config.toml
momentum = 0.9
nesterov = false
final_lr_fraction = 0
Rows from block 6, named by matrix and row number. Rows with one number belong to one channel. Each number is 128 + 32 x the weight over its row's rms, rounded and kept within 0 to 255. All counts start at 0. After the name is the row's rms in percent of the matrix's.
# convs0: first 3x3 conv (model.mid.0.convs.0.weight, 192x192x3x3), inputs 162-170, a 3x3 kernel for each
# convs1: second 3x3 conv (model.mid.0.convs.1.weight, 192x192x3x3, transposed), outputs 162-170, a 3x3 kernel for each
convs0.30 098 [157  97 138 115 170  91  73 205 105 136 128 178 132 145 113 130 139 175 119 175 147 171 229  98 119 102 118 138 155 110 139 111 124 100 118 127 127 118 108 124 116 179  89  97  89 171 132 139  92 126 111 123 157 147  99 126 128  86 134 140 105 126 138 139 112 108 148 156 181  29  83 116  86  56 103 139 145 175 121 217 201]
convs1.30 086 [135 109 117 118 176 107 141  83 137 112  54 138 125  82  78  72 133 118 116 123 115 102 139 159 178 146 121 119 185 121  98 141  81 163 117  90 125 173 153 106 118 122  46 108 118  88 129 175 166 132 149  88 127  85 100  60 157 173 160 117 105 125 186  96  84 135 157 123 145 161 102 144  72  62  67 151 128  87 115 143 157]
convs0.31 101 [ 79 132 128 135 102  92 133 163 102 192 152  68 100 175  83 140  68 113 190  97 141 178  84  83 154 122 115 147  61 108 127 173 176 164 158 109 129 214 131 159 122 129 137 159 142 110 105  83  91 125  94 108 148 126  96 121  99  94  68 165 113 104  77 137 182 158 162 129 139 170 112 141 157 143 148  93  93 119  45 105  95]
convs1.31 106 [100  80 160 148 163 129 168 123 105 119  82  58 150 136 145 134 117 125 153 141  77 107  85 124  78 101  87 130  87  96 171 169 102 103 167  94 155 166 146  95 125 130  61 123 105 107 107 153 130 179 208 127 101 127 115  87  95  45  93 165 107 163 159 110 134 131 126 155 136 137 141 213 147 101 156 164 123 120  61 111  60]
convs0.32 094 [142  98 124 108 183 107 133 114 159 121 152  89 183 168 149 118 142 147 184 153 112 144 102 112 161 138  88 140  74 149  99 140 116 117 196 132 100 135 153 159 139  81 124  63 142  96 110 140  87 131 131  65 161 114 119  35 151 121 188 158 100 110  96 138 107 119 131 149 113 149 119 106 111 185 165  91 138 139 112  61  95]
convs1.32 086 [128 127 134 180 147 149 168 114  95 161  86 152 147 104 124 105 125 144 139 117  90 155  68 129 126 136 131 140 206 139 114 112 135  88 137 133 100  98 126 112 150 160 151 106  90  74 126  98 110 179 172 145  88  97  90 145 123 111  71 122 151 144 153 151 128  98 136 171 112 155 121 147 125 127 148  78  79  75 105 102  92]
convs0.33 099 [106 153 169 160 107 152 133 143 134 128 129 102 115  96  73 154 175 133 136 135 111  94 153  90 158 255 190 127 151 106 116 158  68 137  93 128  98 116  89 190  73 105 154 142 231  96 155 128 136  81  88 114 131  95 116  83 131 162 103  99 132 112 160 159 146 100 111 132 149 136 163 198 168  89 153  89 106 200 103 142  84]
convs1.33 092 [ 95  88 136 133  99  86 145 137 153 130  91 159 129 102  69 122 124 110 103  85 168  77 147 113 134 151 111 115 104 114 117 117 109 143 126 127 117 140  74 122 127 133 117 184 121  97 137 100 110 157  80 137 139 104  80  89  93 104 117  99 172 172 114  93  90 116  93 120 167 159 178  87 171 115 113 137 134 181  99  99 154]
convs0.34 099 [117 117 160 115 149 150 145 111 110 132 107 146 129  64 145 142 100 161 104 139 143  47 179 204 107 200  98 114  89 138 121 172 137  95 137 112 107 110 138  77 145 121 106 187 137 152  86 108 105  24 127 159 160  54 171 156 190 173 142 175 130 130  81 150 104 124  53 156 200  93  46  93 154 117 116  82 117 171 202  84 136]
convs1.34 112 [109 131 103 134 177 122 119 101 127  90 151 155 123 135 106 147 133 115 145 108 159  90 190 189  82 190  68 179  87 119 163  98 127 120 130 161 103 142 128  74 171 140  91  81 111 153 153 129 129 172 144 112 107 110 144 173 150  77  89  90 101 147 156 103 187 151  99 118 159 109 131 116 193 117 135  72 217 181 111  80 113]
convs0.35 097 [139 102 101 166 142 150 154 154 115 107 124  98 138 170 165 122 176 134  90  81 116 123  91 117  73 129 147 106  93  85 107 136 127 139 111 140 110 142  99 122  88 127 117 117 116 140 147 177  96 119 116 135  75 133 190 133  87 166 143  96  68 136  72 134 103 146 204 147 127 122  89  52 160  59 111 105 128 149 132  99 120]
convs1.35 089 [ 93 114 107 121 163 167 146 174 115  74 136 151  75 108 146 102 172 143 159 121 115  99 136 157 128 226 165 102 120 149 110 194 113  86 131 133 146 146 136  86 109 125 130 138 139 125 145 148 128 158 154 135  94  87 117  47 154 160 129  75 162 106  92 100 129 155 120  78 170  93 177 165  81 139 137  63 140 116  86 154 148]
convs0.36 106 [101 108 167 126  85 126  84 150 116 131 167 153 108 147 115 131 151 179  82 101  96 121 102 149 115 168  62 151 188 122 110 148 124 124 140 147 125 130 144 149 148 158 138 170 133 172 110 146  94 178 161 152  69 122 132  47 117 150 103  86  75 137  88 153 130  90 137 159 131 123 168 116 107  55  77 181 140 133 145 108  88]
convs1.36 101 [114 104 125 151 148 163 115 132 195 165 127 125  72 126 130  83 131 119 137 151  48 132 121  28 140 188  80 122 135 151 128 205 152 124 149 121 160 114 176 125 159 147 143 157 153  96 128 138 162  75 195 127  95 200 125 100 162 119 104 137 119 104 182  85  71 136 169  85 153 132  98 163 164 100  87 108 107 104 159  86 161]
convs0.37 093 [ 90  99 123 128 218 105 111 161 139 129  94 114 148 117 136 120 143 171  81 100 175  43 108 101  92 130 118 114  96 120 148 126 145 122  98  99 117 116 119  99 170 155  85 153 159 111 166 114  85 131 121 131 131 146 151  86 142 109 135 147 132 130 102 116  78 141  96 123 140  83 177 182 160 204 150 112  78  83  60  85  95]
convs1.37 084 [107 112 113 141 152 122 168 123 105 159 151 163 152 119 141  77 107 149 137  62 141 116 128 157 151 195 126 106 128 186  78 161 149 140 144 137 122 128 158 128 177 169 107  70  93 104 121  64 122 116 162 108  89  84  58  94 161 148  64 108 156 126 128 125  99 136 104 114  62 166 141 114 148 122  89  94 112  70  84 104  66]
convs0.38 101 [139 128 160 132 112 122 102 106 128 140  90 130 139 124 149 145 122  84 132 238  74 162 140 116 107 165  92 121 142  99 109 146 123 137 133 133 125 166 200 114 140 156 149 171 138 153 156  97 145  16  64  95 142  73  82 139 120  86 129 171  94 141 146 152 140  99 166  86 159 135 120  86 149 118 157 112 118 136 105  17  80]
convs1.38 112 [144 160  70 131  91 129 143  78 162 133  98 129 143 118 100 135 128 102 140 119 119 154  74 149 129  88 113 127 182 135 138 182 167 110 139  93  86  74 109 125 168 128  86 162 120 103  98  82 104 141 104 154 103 120 117 102 133 191 106 125 101 164 188 129 103 105 154 109 131 136 117  92 148 166 138 112  88 116 104  77 163]
convs0.39 102 [125 145 146 154 160 129 140 174 110 144 128 129 122 109 117 149 128 101 166 124  85 171 121 107 125 107 114  81 115 155 150  68  94 162 103 123 148  72  96 119  97  61 129  88 148  90  85 137  99  99 101 100 150 135  73 172 193 166 116 157 129 135 122  90  98 145 130 129  89 121 135 130 188  75 100 162 157 157 105 164 137]
convs1.39 117 [155 141 107 168 128  95 101 101  54 122 101 128  73  88 114  99 157 119  92 167 106  97 120 124 106  68  86 156 179 169 143 149 130  58 122 104 114  79 127 159 100 124 162 130 117  95 117 148 105 131 152 184 122 134 157 108  89 140 145  74 108  80 142 150 138 116 162 148 125 136 147 145 132  97 126  87  84 125 128 168  98]
convs0.40 103 [127 120 107 143 101 107  95 114 130 125 130 121 125 141  72 101  96 110 101  70 154 126 124 199  87  77 143 129 107 116 135 131 143 116  76 115 132 129  56 128 174 156 139 148 127  88 129 160 151 178 169 176 155  58 114 165 152 121 161 151 125  68  52 130 100 159 139 122 127 138 110 151 162 136 159  81  90 132 136 145 198]
convs1.40 097 [108 149 174 108 125 106 170 106 101 130 149 157 188 166 111 170 115 109 165 165 127 106 129 140 150 103 109 134 127 152 157 103 110 168 102 124 162 144  79 144 160  96 114 128 129 126  59  98 160  93 113  58  70 112 161 107 104 130 115  99 105 111 146 138  82 139 144 107 195  91 181 119  70 130  87  86 117 149 142  99  99]
convs0.41 092 [154 121 141  78 169 175 145 139 165 140 109  72 107 105 142 183  96 134  83 146 117 116 105  67 121 133 127  73 134  94 135 140 115 152 157  55 137 136 132  99 116  60 178 159 165  95 131 181 126  85  89 146 150 129 140 114  68  99 147 144 120 169  89 101 105 117 192 130 140  91 157 108 177 145 169 134  70 129 122 117 133]
convs1.41 078 [116 134 109 163 163 117 102 150 103 140 122  92 109  89  95 120 152 140 110  85 107 153 122 107 164 168 101 142 119 123 162  74 217 150 152 110 145 168 112 111 141 138 149  90 135  85 121 129 137 204 109 124 182 110 118 107 127  98 112 158 141 144 106 121  58 142 128 177  58 145 142 130 123  88 158 114 116 153 160 149 124]
convs0.42 102 [104 122 148 119 156 131 124 127 120 172 213 174 158 183 184 150 146 132 112 114 136 132 139 150 112 155 186 151 107 139 182 121 172 122 103 160 108 161 178 144 108 148 145 121 144  99 170 150 130 108 184 173 129 153 104 123 159 128  69 127 101 111 149 129 147 110 160  87 106  95 147 117 113  83 198 127 133 122 136  68  89]
convs1.42 086 [113 151  86 156  92 118 152 139  76 175 111 145 171 128 123 135  57 139  76 145 181  68 149 123 115 107 146  75 192  85 107 118 154 171 175 179 130 160 134 101 149 199 110 128 138  81 119 102  86 168  88 101 112 146  92  76  96 116 147 128 106  97 130 166 177 121 110 126 113 135 132 101 141 106 101 112  98 106  81  95 137]
convs0.43 097 [153 152 162 185 136 137  70  73 132 163 175 145 125 142 140 103 173 135 138 111 148   5  84 179 145 126 136 110 126 118 178 107 139  67 160 150  91  94 119 105  62 125 123 141 134  94 127 178 112  76 158 118  88 125 135 164 166  93 106 102 126 119  86 176 183 144 140 108 152 121 111 119 128 115 177  78  54 144  86 158 115]
convs1.43 083 [111 113 124  95 113 161 102 117 172 142 153 150 110 126 112 122 142 139 150 116 143 165 136 134 144 128  59 124  69 103  86 187 152 132 148 119 120 210 173 179  90 117 137 137 128 150  96 144 143 120  71 139 131 157 105 109 138 128  89 106  95 125  75 129 164  92 107 104 157 129  99 156  90  85 189  93 135 169 122 119 113]
convs0.44 099 [146  95 158 159 120 128 127 143 129 124 140 106 116 103 201  87 152  95 119 127 104  71  93 171  97  99 131 118 103  90 122 132 169 113 130 120 153 126 156 135  64 160 164 163 167 145 132 189 188  93 150 187  66 162  99 129  90 127 112 124 193  87 225 135  97 117  55 105 126  95 109 116  94 152 160 108 166 160 135  57 174]
convs1.44 090 [156 123 133 151 151 100 112 142  96 159 165 144 140 100  65 155 108 125 167 146 163 103 110 109 123  98 139 191 172  88  54 110 165 108 140 101 131 206 120 115 175 123 144 132 151 140 181 116  30 108 101  68  89 167 104 182 181  86 132 142  66 123 117 144 147 171  98 150 129 118 168 155 123 183  92 174 117 152 164 192 180]
convs0.45 099 [ 72 162 124  95 169  85 126 119 123 147  96 170 107 135  66  60 136 169 104 159 166 128 171 143 117  77  99 183 135 123 108 106  76 145 141 135  68 123 131 146 141 117 137 103 101 109 173 125 149 130 150 104 154  85 100 129 113 149 164  84 143 163 141 114 113  92 169 146 156  88 110 176 126  70 145 187  65 106 216 156  98]
convs1.45 099 [ 83 124 156 202 144 136 145 151 155 154 124 200  91 112 128 127 164 165 160 126 141 119 109 181 118 112 159  95 116 170 158 169  53 102  94 113 162 157 152  76 134 106 140 143 127 154 152 119 151 171 101 138 128 126 114 107 126 109  79  92 115  99 155 176 110 132  86 120 176 101 116  99 132 101 154 161 186 151 153 174 187]
convs0.46 101 [145 149 118  57 131 168 133 107 136 182 147 134  98 100  82 123  79  87 147 140 142 123 129 140 183 115  54  64 138 142 100  97 142 131 186 134 111 138 170 176 144 177 121 141 120 153 160 170 158 103 129 157 135  59 131  52 105 148 101 122 137 126 167 110 116 110 115 165 179 124  86 120  98  42  76 134  74 159 157 153 142]
convs1.46 095 [111 141 164 146 149  97  73 111 121 112 156 222 184 104 176 115  94 124  94 137 137  84 160 130 179  86 112 182 143 157 122 126 144  95 146 102 129 137 159 116 106 121 104 121 155 135 161 109 144 158 143  71  82 128 150 176  82 147 165  89 138 174 130 173 133 166 136 115 119 110 149  77 128 145 138 106 149 164 140 150 144]
convs0.47 100 [129 131 128 119  89 153 141 132 114 120 150 121 108  94 174 142 166 111 134 103 119 141 123  78 131  91 167 152 150 116 111 103  74  86 106 132 146 136 129 129 158 143  98 161 115 136 163 134 144  90 132  88 146 141 188  81  54 120 102  93 132  68 160 207 117 109 187 139  87 122 144 112  70 127 126 160 137  98 143 153 132]
convs1.47 108 [ 97 138 119 133 141  89 128  85  84 135  75 112 101 125 123  75 118 120 106 123 111 154  63  41 146 118 110 139 181 117 123 155 127 138 161  79 156  76  94 119 122 160 115 108 139 124 107 142 159 139 179 157 159 137 122 116 110 146 101 151 172 154 115 101 141 143 143 101 100 124 117 112 119 109 105 216 135 122 128 170 114]
convs0.48 094 [148 127 118  88 204 138 158 157 133 156  92 163  64  91 195 110  79 161 164  82 133 150 178 133 143 131  63 144 135 124 120 152 120  77 125 119 137 150 145 137 167  84 125  69 111 123 111 136 125 146  66  79 172 129 122 127 177 122 160 196 104 131 104 184 109 136 114 124 161 114  89 137 121 163 190 146 104 132  78  83 160]
convs1.48 092 [134 157 147 114 188 148 143 130  59  98 164 116 130 171 132 116 149 113  90  66 143 105  96  69 142 140 118 155 142 125 138 144 122 143 150 152 124 120 128 143 160  94  89 143 118 107  91 115 159 158 124  96 134 101  89 106 124 141 126 148 117 161 124 147 121 190 152 203  84  91 138  75 148 153 189 115 114 129  84  84  85]
convs0.49 093 [137 178 105 189 227 133 140  90 161 102 151 175 156 116 125 144 142 137 164 165 113 113 104 108 112  95 201 138  85 119 152 205  77 119 136 157 141 177 125 138 150 156 145 134 193 158 172 103 149 154  64 121 184 111 164 134  97 128 191 154 176 166 108 134 156  96 127 162 147 133 117  99  87 144 136 153 101  89 161 141 126]
convs1.49 100 [ 96 164 112 156 143 111 168 182 125 131 148  89 163 119 119 146 102 134 127 108 165 146 149 139 142 124  85  86 128 150 115 142 143 128 128 142 132  97  80  88 120 104 133 101 166 161 138 164 116 168 107 106  97 115 143 147 123 144  75 102 118 126 133  90 127 125  76  59 164 135  89 188 102 190 164 142 164 102 123 145 144]
convs0.50 102 [130 130  96 166 118  90 135 132 144  94  96 132 103 141 100 109 128  78  90 100 181 131 123 144 102 131 139 186 121 120 140 135 113 114 160 131 138 116 147 121 126 129 206  99 115 127 104 159  73 148 120 154 133 131 160 135  85 146 131  51 156  81  65 117 145  95 162 153 149 177 120 116  47  91 141  71 101 200 165 123 121]
convs1.50 105 [ 86 166 116 140 151 101 141  95  73 138 144 145 111 110  81 100 132 128 159 118 108 146 112 182 126 167 153  76 137 127 184  92 135  58 102 146 132 138 143  46 116 145  72  93 139 127 102 102 168 144 119 111 121  88 116  93 122 189 130  43 188 161 100 133 140 108 139 160 181 212 105 148 149 171 114  92 161 122 129 132 183]
convs0.51 106 [120 129  74 122 102 144 143 116 117 132 181 145 143 166 102 152 102 115 194 174  90 154 155 122  49 102  92 123 137 114 105 207 113 155 112 123 114 132 166 129  91  88  74 104  54 147 169 146 119 132  71 132 111 111 124 109  91 110 147 114 111 142 141  88 141  94 146 146 125 136 147 145 164 110 188  39  84 104 131 168 107]
convs1.51 102 [193 158 139 154 196 134 137 165 140  82 104 125 129 143 237 108  92 135 123 113 136 118 107  95  99 114 156 180 151 168 133 169 159 118 126 123 152  83 136 111  71 153 114 141 107 109 114 132 139 134 177 161 139 141 128 132 149 111 160 177 119 143 123 160  94 114 163  93  78 164 127 162 133 198 129 102 167 137 168 160 154]
convs0.52 103 [ 93 131 141 117 161  75 149 122 146 150  60 201 136  74 120  88 150 116 165 168  99 104 162 135 149  92 124 132 141 115 156  97 102  65 146 135 138  81 139 109 122 176 101  71 112  95 161 133 110 140  94  87 114 123 185 110 102 148 104  67  95 167  86 173 138 124 138  54 141 200  89 129 129  45 130  86  99 207 146 113 117]
convs1.52 112 [120 150 116 112  83 120 128 132 175 121 163 157  74 106 131 109 220  94 173  88 139  78 149 184 146  90 133 154  94 158 151 147 122 133 130 154 131 196 135  49  70 118 111  89 111 145 119 160 125 114 167 134 114 136 142 118 130 202 128 127 136 135 157 132 152 135 133  91 186 153 119 107 156 114 145 107 169 198  84 102 189]
convs0.53 099 [123 128  74 115 159 134 105 171 121 115 105 132 250  83  67 126 125 122  78 174 105  92  82 112  97 128  98 179 124 138 152  32 164 151 100 111 102 177 200 109  70 132 144  96  87 140  82  98 218 122 104  93 133 162  59 141 174  91 129 124 154 138 114 115 192 139  37 131 167  88 159 164 141  63 108 117 130 177 122 152 161]
convs1.53 105 [152 119 111 125 122 102 114 110 169 121 158  80 106 100 150 118 120 107 161 162 159  79 145 138 136 128  76 153 181 151 142 157  85 127 127 128 128 116 151  85 136 154 141 125 136  85 103 156 101  90 119 159 122  99 112 100 107 105  84  89 157  60 140 113 106 133 111  83 160 143 149 136 125 122  91  72  73 130 101  88 186]
convs0.54 102 [124 169 146 117 117 127 103  94 125  98 133 145 176 155 240  83 114 110 167 143 121 195 201 127 186  25  95 113 124 102 171 132 128 137 109 144 122 123 100 168 192 156 144 130 135 103 125 144 153 164 133 129  83  30 117 127  93 114 121 137 143 172  98 121 108 170 107 117 127  97 150 158  86 168  68 184 136 141 109 162  87]
convs1.54 100 [165 180 141 136 141 148 159 138  65 157 114 102 197 200 176 121 149 102 112 100 122 123  95 113 128  72 168 120 114 122 111 146 141 137 122 154 101 135 134 116 178 144 153 105 133 168 152 154 199 169 137  60 112 154 157 164  83 146 155 191 150 173 154 147 115 120 165 182 109 107 126 141 127  94 163 124 113 123 181 171 133]
convs0.55 095 [125 168 134 130 145 167 116 110  93 176 113 139 239 136 145 135 115 144  74 131  83  98 119  80 139 190  95 103 118 112 124 160 128  81 137 131 121 174  97 105 116 123 137 162 153 153  90 101 126 131  76 110 101 168 110 120 111 145  94  76 141 126 112  99 146 115 122 110 141 122 166 130 104 123 116  64  90 108  90  84 191]
convs1.55 084 [110 117 144 159 125 133 102 190 108 134  89 112 114 170 162  99  85 108 155 140 172 107 150 122  79 117 132 120 113 114 109 114 148 121 145 127  84  69 144  77 106 131 130 202 178 116 151 120  84 166 140 151 148  80 144  56  89 152 163 154 111  54 130 168  59  98  73 102 142 133 164 126  98  89 159 121 124 167 134 111 106]
convs0.56 106 [114 127 113 128 184 111 129 100 140 107 148 202  94 138 128 118 124 154 134 139  84 121 137 103 128 207  87 178 112 155 120 102 150  97 152 120 139 145 177 143 106 108 116  96 159 108 130 167  89 124 118  91 151 176 149 143 124 157 138 112 158 113 140 203 126  94 129 119 103 188 119 139 102 167 151 146 108 184 201 128 146]
convs1.56 102 [153 152 115 128 137 125 135 142 104 117 121 198 131 115 108 161 160 145 130 146 137 158 158 160 157 170  46  72  89  88 133 126 128  83 175 115 207  98  89 168 179 118 104 195 151 185 173 112 165 153 130  99 124 147 167 146 164 178 161 161 124 133 129 146 104 150 142  94  74 130 138 123 153  99 102 112 142 141 142 158 151]
convs0.57 096 [139 129 114 122  96 101 146 136 124 123  86 175 128  34 166 149  96  83  53 179 160 116 100 111 125 125 156 172 115 112 115 114 138 134 145 160 136 108 173 180 132  94  87 136  98 129  81 160 125 118 130  87  77  98 179 127 135  59  97 220 104 164 107 123 142 177 185 187 143 172 154 115 134  88 102 166 192 111 137 129 122]
convs1.57 115 [ 81 106 133 133 174  57 136 177 104 111 122 138 155 187 164 122 136  95 117 141  78 182 109 106 163 104 133 102 120 123 167 146 159 100 184 148 140  85 112 163 106 134 135 145 148 107 163 130  62 112 129 154 108 164 164 131 125  85 141 192 123 109  92  96 124 136 109  94 146 132 125 144 153 141 128 166  84 138 127 175 134]
convs0.58 102 [136  93 159 136 155 172 117 152  88 127 225 105 105 104  38 122 137 153 102 107 131 174 100 142 139 102 141 119 117 163  92 117 161 158  80 104  96 154 107 121 124 161 204 155 184 179 127 114 126 106 141 103  83 140 113 156 154  90  96 196 127 108 158 153  81 149 162 112  96 153 103  81 117 118 131 184 141  79  97 242 227]
convs1.58 101 [159  77 170 161 123  72  97 142 155 133 149  95 117 129  82 108 108 117 109 181  96 132 150 121  84 144 166 125 152  57  68 136 102 110 149 155 107 158 101 131 166 150 128 130 140 215 139 157 153 154 183 133 151 106 166 168 158 110 142 117 121 119 121 151 149 140  98 134 119 119 153 130 141 155 122 165 163 162 179 145 136]
convs0.59 102 [115 131 136 126 115 125 138 103 138 124 111 121 148 105  89 100 113 115 129 107  96 148 138 181 151 116 144 122 105  90 144  90 128  95 168 138  96 107 101 140 126 132  99  92 201 170 141 133 152  98  81 109 129 170  74 106 151  66  33 118  69 111 129 114  75 163 114 113 171 149 160 131 162 130 150 172 183 187  85 127  70]
convs1.59 102 [130 134 149  91 132 130 171 162 134 118  75 124 112  72 115 162  94  90 150 112  80 141 162 127 130 176  76 108  92 142 110 107 150  86 110 159 160 122  65 119  65 147 141  74 133  88 112 161  61 147 104 154 145 110 151 188 135 153 129 151 114 155 116 110  84 111  92  92 173 109 141 159 172 155 178  87  55  93  96 157 144]
convs0.60 098 [175 137 112 142 159 121  78 135 159 147 157 103 164  89  59 107 143 107 165 117 168 117 165 120  81 168 125  77 102 132 117 150 123 120 160 132 136  97  77 142 127  59 158 117 113 157  97 172  76 131 137 104  88 147 116  77 101  95 135 145 100 101 154  83 143 120 108 139 161 122 133 124 127 112  78 165 148 144 150 119 140]
convs1.60 088 [115 104 148 203 188 139 111 163 113  97 182 126 109 129  51 136 141 112 141  93 118 149 113 117 117 123  99 127  87 198 112 109  65 127 146 150 168 173 133 187  84 160 155 142 186 122 164 180 138 146 139 127  81 149  90 126 121 106 143 116  93 143 133  93 138 155  83  77 117 140 101 171  94 150  98 120 136 107 108 109  99]
convs0.61 105 [128 143 155 116  91 138  97 174 110 187 133 146 111 127 144 154  51 121 131 150 155 110  82  90 178  49 148 124 176 127 117 151 152 131 124 157 151 120 144 111 139 146 176  96 137 101 203  59 115 138 177 131  72 116  94 146  92  95  67 102 140 136 143 122 220 192  81 123 135  77 140 119 137 167 195  49  55 129 139 124  62]
convs1.61 107 [167 118  85 122 109 119 115 119 162 104 110 119 136 132 145 155 144 156 183  90 118 171  87 107 151  57 126  84  61 141 134 126 141 110 124 156 125 131 135 134 150  86 129 165 137 135  93  70 149 139 120 124 104 123 151 144 148 111  87 190 178 191 113 133 106 172 108 113 170 156  61 125 131 122  83 154 153 143  47  75  69]
convs0.62 100 [118 131 138 184 173 137 114 126 126 144 162 113 134 180 135  82 120 160 131 109 160  65  85 138 190 120 142 172 118 149 152 169 124 143  99 121  86 134 127 128 145 128 128 140 175 121  93  93  92  90  92 182 168  96 152 149 100 165 127 148 164 123 113 145  84 111 147 113 135 128 153 172  86 162 120 129  85 152 136 177 164]
convs1.62 102 [101  84 154 135 146  85  88 184 157 117 199  85 133 135 131 111 147 117 156 172 138 164 151 152 121 123 119 187 120  80 137 164 148 134 125 116 102 126  93 105 124  96 136 154 128 169 119 108 185 107 141 164  99 157  99 159 125 112 150  75 117  79 108 116  92 125 127  90 166 103 110 130 104  98 179 171 229 174 168 154 169]
convs0.63 104 [180 131  93 159 125 114 109 124 117 125 155  89  80 141 142 142 205 153 120 131  75 180  90 107 195  75 113 112  98  91 101 176 153 151  99 139  90 139 183 165 102 136 131 118 133 131 152 132  94 143 110 116 116  82 128 107 118  67  91  81 135 164 147 100 111 160  96 119 135 135  88 122  97 141 187 129 215 172  57 109 157]
convs1.63 100 [138 204 160 147 179 136 118 147 135 126 118  80 144 118 107 154 170 127 152 118  99 177 151 141 153 108 186 159 209 120 120 167 119  79 117 139 129 100 157 125 173 191 162 206 144 126  91  89 173 123 133 115  89 182 123 147 113 132 166 184 193 138 168 150 119 124 120 148 125  66 100 121 116 138 184 126 111 193 144 154 109]
convs0.64 101 [110 164 149 169 124 134  77 152 185 157 111 126 165 163 171 138  90 171 168  53 138 113 100 126  66  71 209 162  96  88  90 108 139 113  89 130 113 163 158 115  88 140 109  48  81 165 136 146 119 136  95 136 138  66  59 133 149  96 102  78  76 172 124 131 129 164 156  84  77 125 138 148  95 168 111 132 118 175 148 116 193]
convs1.64 096 [127 124 152 137 144  99 136  87 114 162 163 137 146 164 123 147 109 144  86 218 146 115 172 126 139 140 127 165  88  88 136 131 104 100 136 105 126 121 108 121 161 138 154  97 160 184 159 112 186  83  99  92 149  36 168 148  82 178 135 122 123  84 110 124 142 125 146 168 102 167  87 120 163 143 165 158 155 213 183 185 158]
convs0.65 098 [132 145 171 128 166 150  85  81 113 132 125  99 111 106 116 149 176 122 119 114 100 110 127  50 122 111 166 163 127 138 151 107 119 147 153 137 162  95 150 107 169  57 128  97 118 159 189  92  93 217 142 143  89  90 114 138 152 105 165 119 108 142  77 166  90 133 118 128 132 115 146  95 108 169  42 171 116 100  83 142 134]
convs1.65 090 [119 144  76 127 158 109 166 105 122 104 126 102 160 158 139 119 112  96  84 139 115 162 119 115 100 147  79  98 152 115 116  98 162 150 147 103  86 117  93 129 152 138 146  65  56 148 118 113 145 107  82 113  55 127  62 180 169 133  92 104 122 135 122 128  40 166 135 151  90 151 107  84 131 106 148 118 115  75 150 110 146]
convs0.66 094 [145 141 137 207 191  96 118 215  98 112 149  95 106  89 102  83 157 147  91 145 123 141  98 110 155 147 165 176 154 117 158 174 102 141  89 151 130  93 100  84 151 146 136  96 157  67 129  76 162  94 154 137  65 149 131  99 220 163 151  91  96 114 192 121 101  97 180 147 128 102 137 150 168 163 128 132 130 124 113 121 172]
convs1.66 086 [126 142  85 116 154  97 143  83 131  90 100  94 110 117  97  90 120 138 113 139  87  82 105 126 104 169 125  90 150 139 106 118 127  85 127 138 143 130 135 128  93 151 153 153 113 145 150  98 180  98 129 120 105  84 120  75 113 118  70  92 159 127 133 149 130 106 170 101  54 174 138 158  97 133  83 149 104  88 125  55 113]
convs0.67 101 [138 124 101 118  92 126 174 132  96  71 101  76 106 113 138 154 120 131  65 153 111 114 105 109  70 160  95 149 142 116  69  77 127 108 126 137 127 147 120 139 132 127 106 146  74 101 126 153 145 123  88 139 118 149 162 117 105 180 182 165 158 140 173 101 141 186  87 119 132 138 200 134 116 123 171 156 149 140  88 109 111]
convs1.67 096 [110 100 149 139 155 136 150 152 141  85 105 190 175 145  99 187 142 121 130 114 191 138  98  79 143 118 195 119  82 125  97 164 132 144 145 122 118 115 186 158 171 137 142 126 158 133 170 135 122 110 131  93 156 112 113  99 123 139 132 117 176 166  55  98  96 149 129 142 146 124  70 119 132 104 133 123 155 164 151 149 193]
convs0.68 102 [156  86  98 122 119 123 116 137 137 108 152 127  61  77 160 137  99 102  93  99 171 109 113 130 112 115 131  83  82 130  85  96 139 142 114 157 170 104  96 137 121 110 121  91 146 193 182 106 127  75  99  72  89  90 121 120 107 157 135  63 176 136 116 147 143 145 167 139 164 184 120 134 170 100 123  78 105 120 187 118 132]
convs1.68 097 [121  75 140  86 113 181 128 139 165 125  94 128 134 186 177  88 150 187 105 144 163 140 135 103 118  82 132 130 143 113 114 150 116 157 141  89 124 106  66 161 140 115 145 101 133 162 185 143 134  83  99 193 118  68 137 143  89  88 173 140 112 153  62 144  94 145 118 106 143 153 129  78  85 151  86  93 123 170 157 164 169]
convs0.69 100 [123 158 147 103 113 165 106 153 150 136 152 112 127 160  79 168 158 121 188  46 119 160  49 139 175 100 115 132 109 166 122 120 110 157 107 136 198 138  82 118 111 108 112 173  89 149 116 151 119 107 148 156  64 190 100 164 160  78 108 134  53  99 136 112 134 118 100 123  88 101 183 164  82  99 194  53 189 170  81 111 107]
convs1.69 123 [127 108 103 154  72  61  93 117 129 137  95 109 116  92  62 110  74 156 140 193  74 105 159  98 140 115  76 125 154 128 141 113 119 133  97  93 145 104  84 134 138 146 143 140 140 146 137 116  29 109 133 132 125  56 148 148 113 186 107 167 130 127 184 134 152 148 114 160 177 158  89 127 209 139 100  90 118 164 112 129 149]
convs0.70 103 [116 135 108 114 113  95 117 144  93 149 179 126  81 135 165 125 117  94 149 158 159 133 144 107 125 154 150 178 180 116 108 151 167 141 150 145 131  54 132 111 107 155 132 102 140 165 113 153 136 146 109  46 148 119  65 159 160 141 124 174 182 115  98  75 176 144 100 175 151 142 150 151 212 135 124  97  82 158 148 133 128]
convs1.70 111 [102 140 160 164 124 131 122  95 136 111 121 158 131 173 124 118 177  85  97 119 198 111 114 125 178 175 159 123  92  97 113  94 106  78 155 141  61  77 111 131 169 156 118  93  90 117 121 105 127 144 161 166 149 123 140 126 100 137 185 138 128 130 122 142 129 174 113 128 121 129 108 131 109  96 137 119 153 102  87 106  58]
convs0.71 103 [145 182 132 111 145 111 187 112 150 138 110  50 169 149 103 118 105 123 132 131 132 107 121 252 140 113 152 150 166 148 121  95 117 111 152 115  94  55  93 120 123 109 147 125 109 137 101 146 107 157 116  86 118 125 120  96  49 143  83  89 155 105 131 143 152 156 111 169  88 111 145 155  74  70  97 121 137 213 136  63 147]
convs1.71 101 [115 149 135 152 106 124 159 164  95  87 130 171 112  92  84 134 110 137  83 124 114 136 173 139 148 129 101 125 124 139 173 120 107 110 128 156 114  86  72  91 166 174  99 135 204 173 104 159 151  54  59  87 163  76 127  77 114 168  98 112 182 140 108  68  91 142 143 110 168 104 127 162 131 108 142 154 151 141 218 131 217]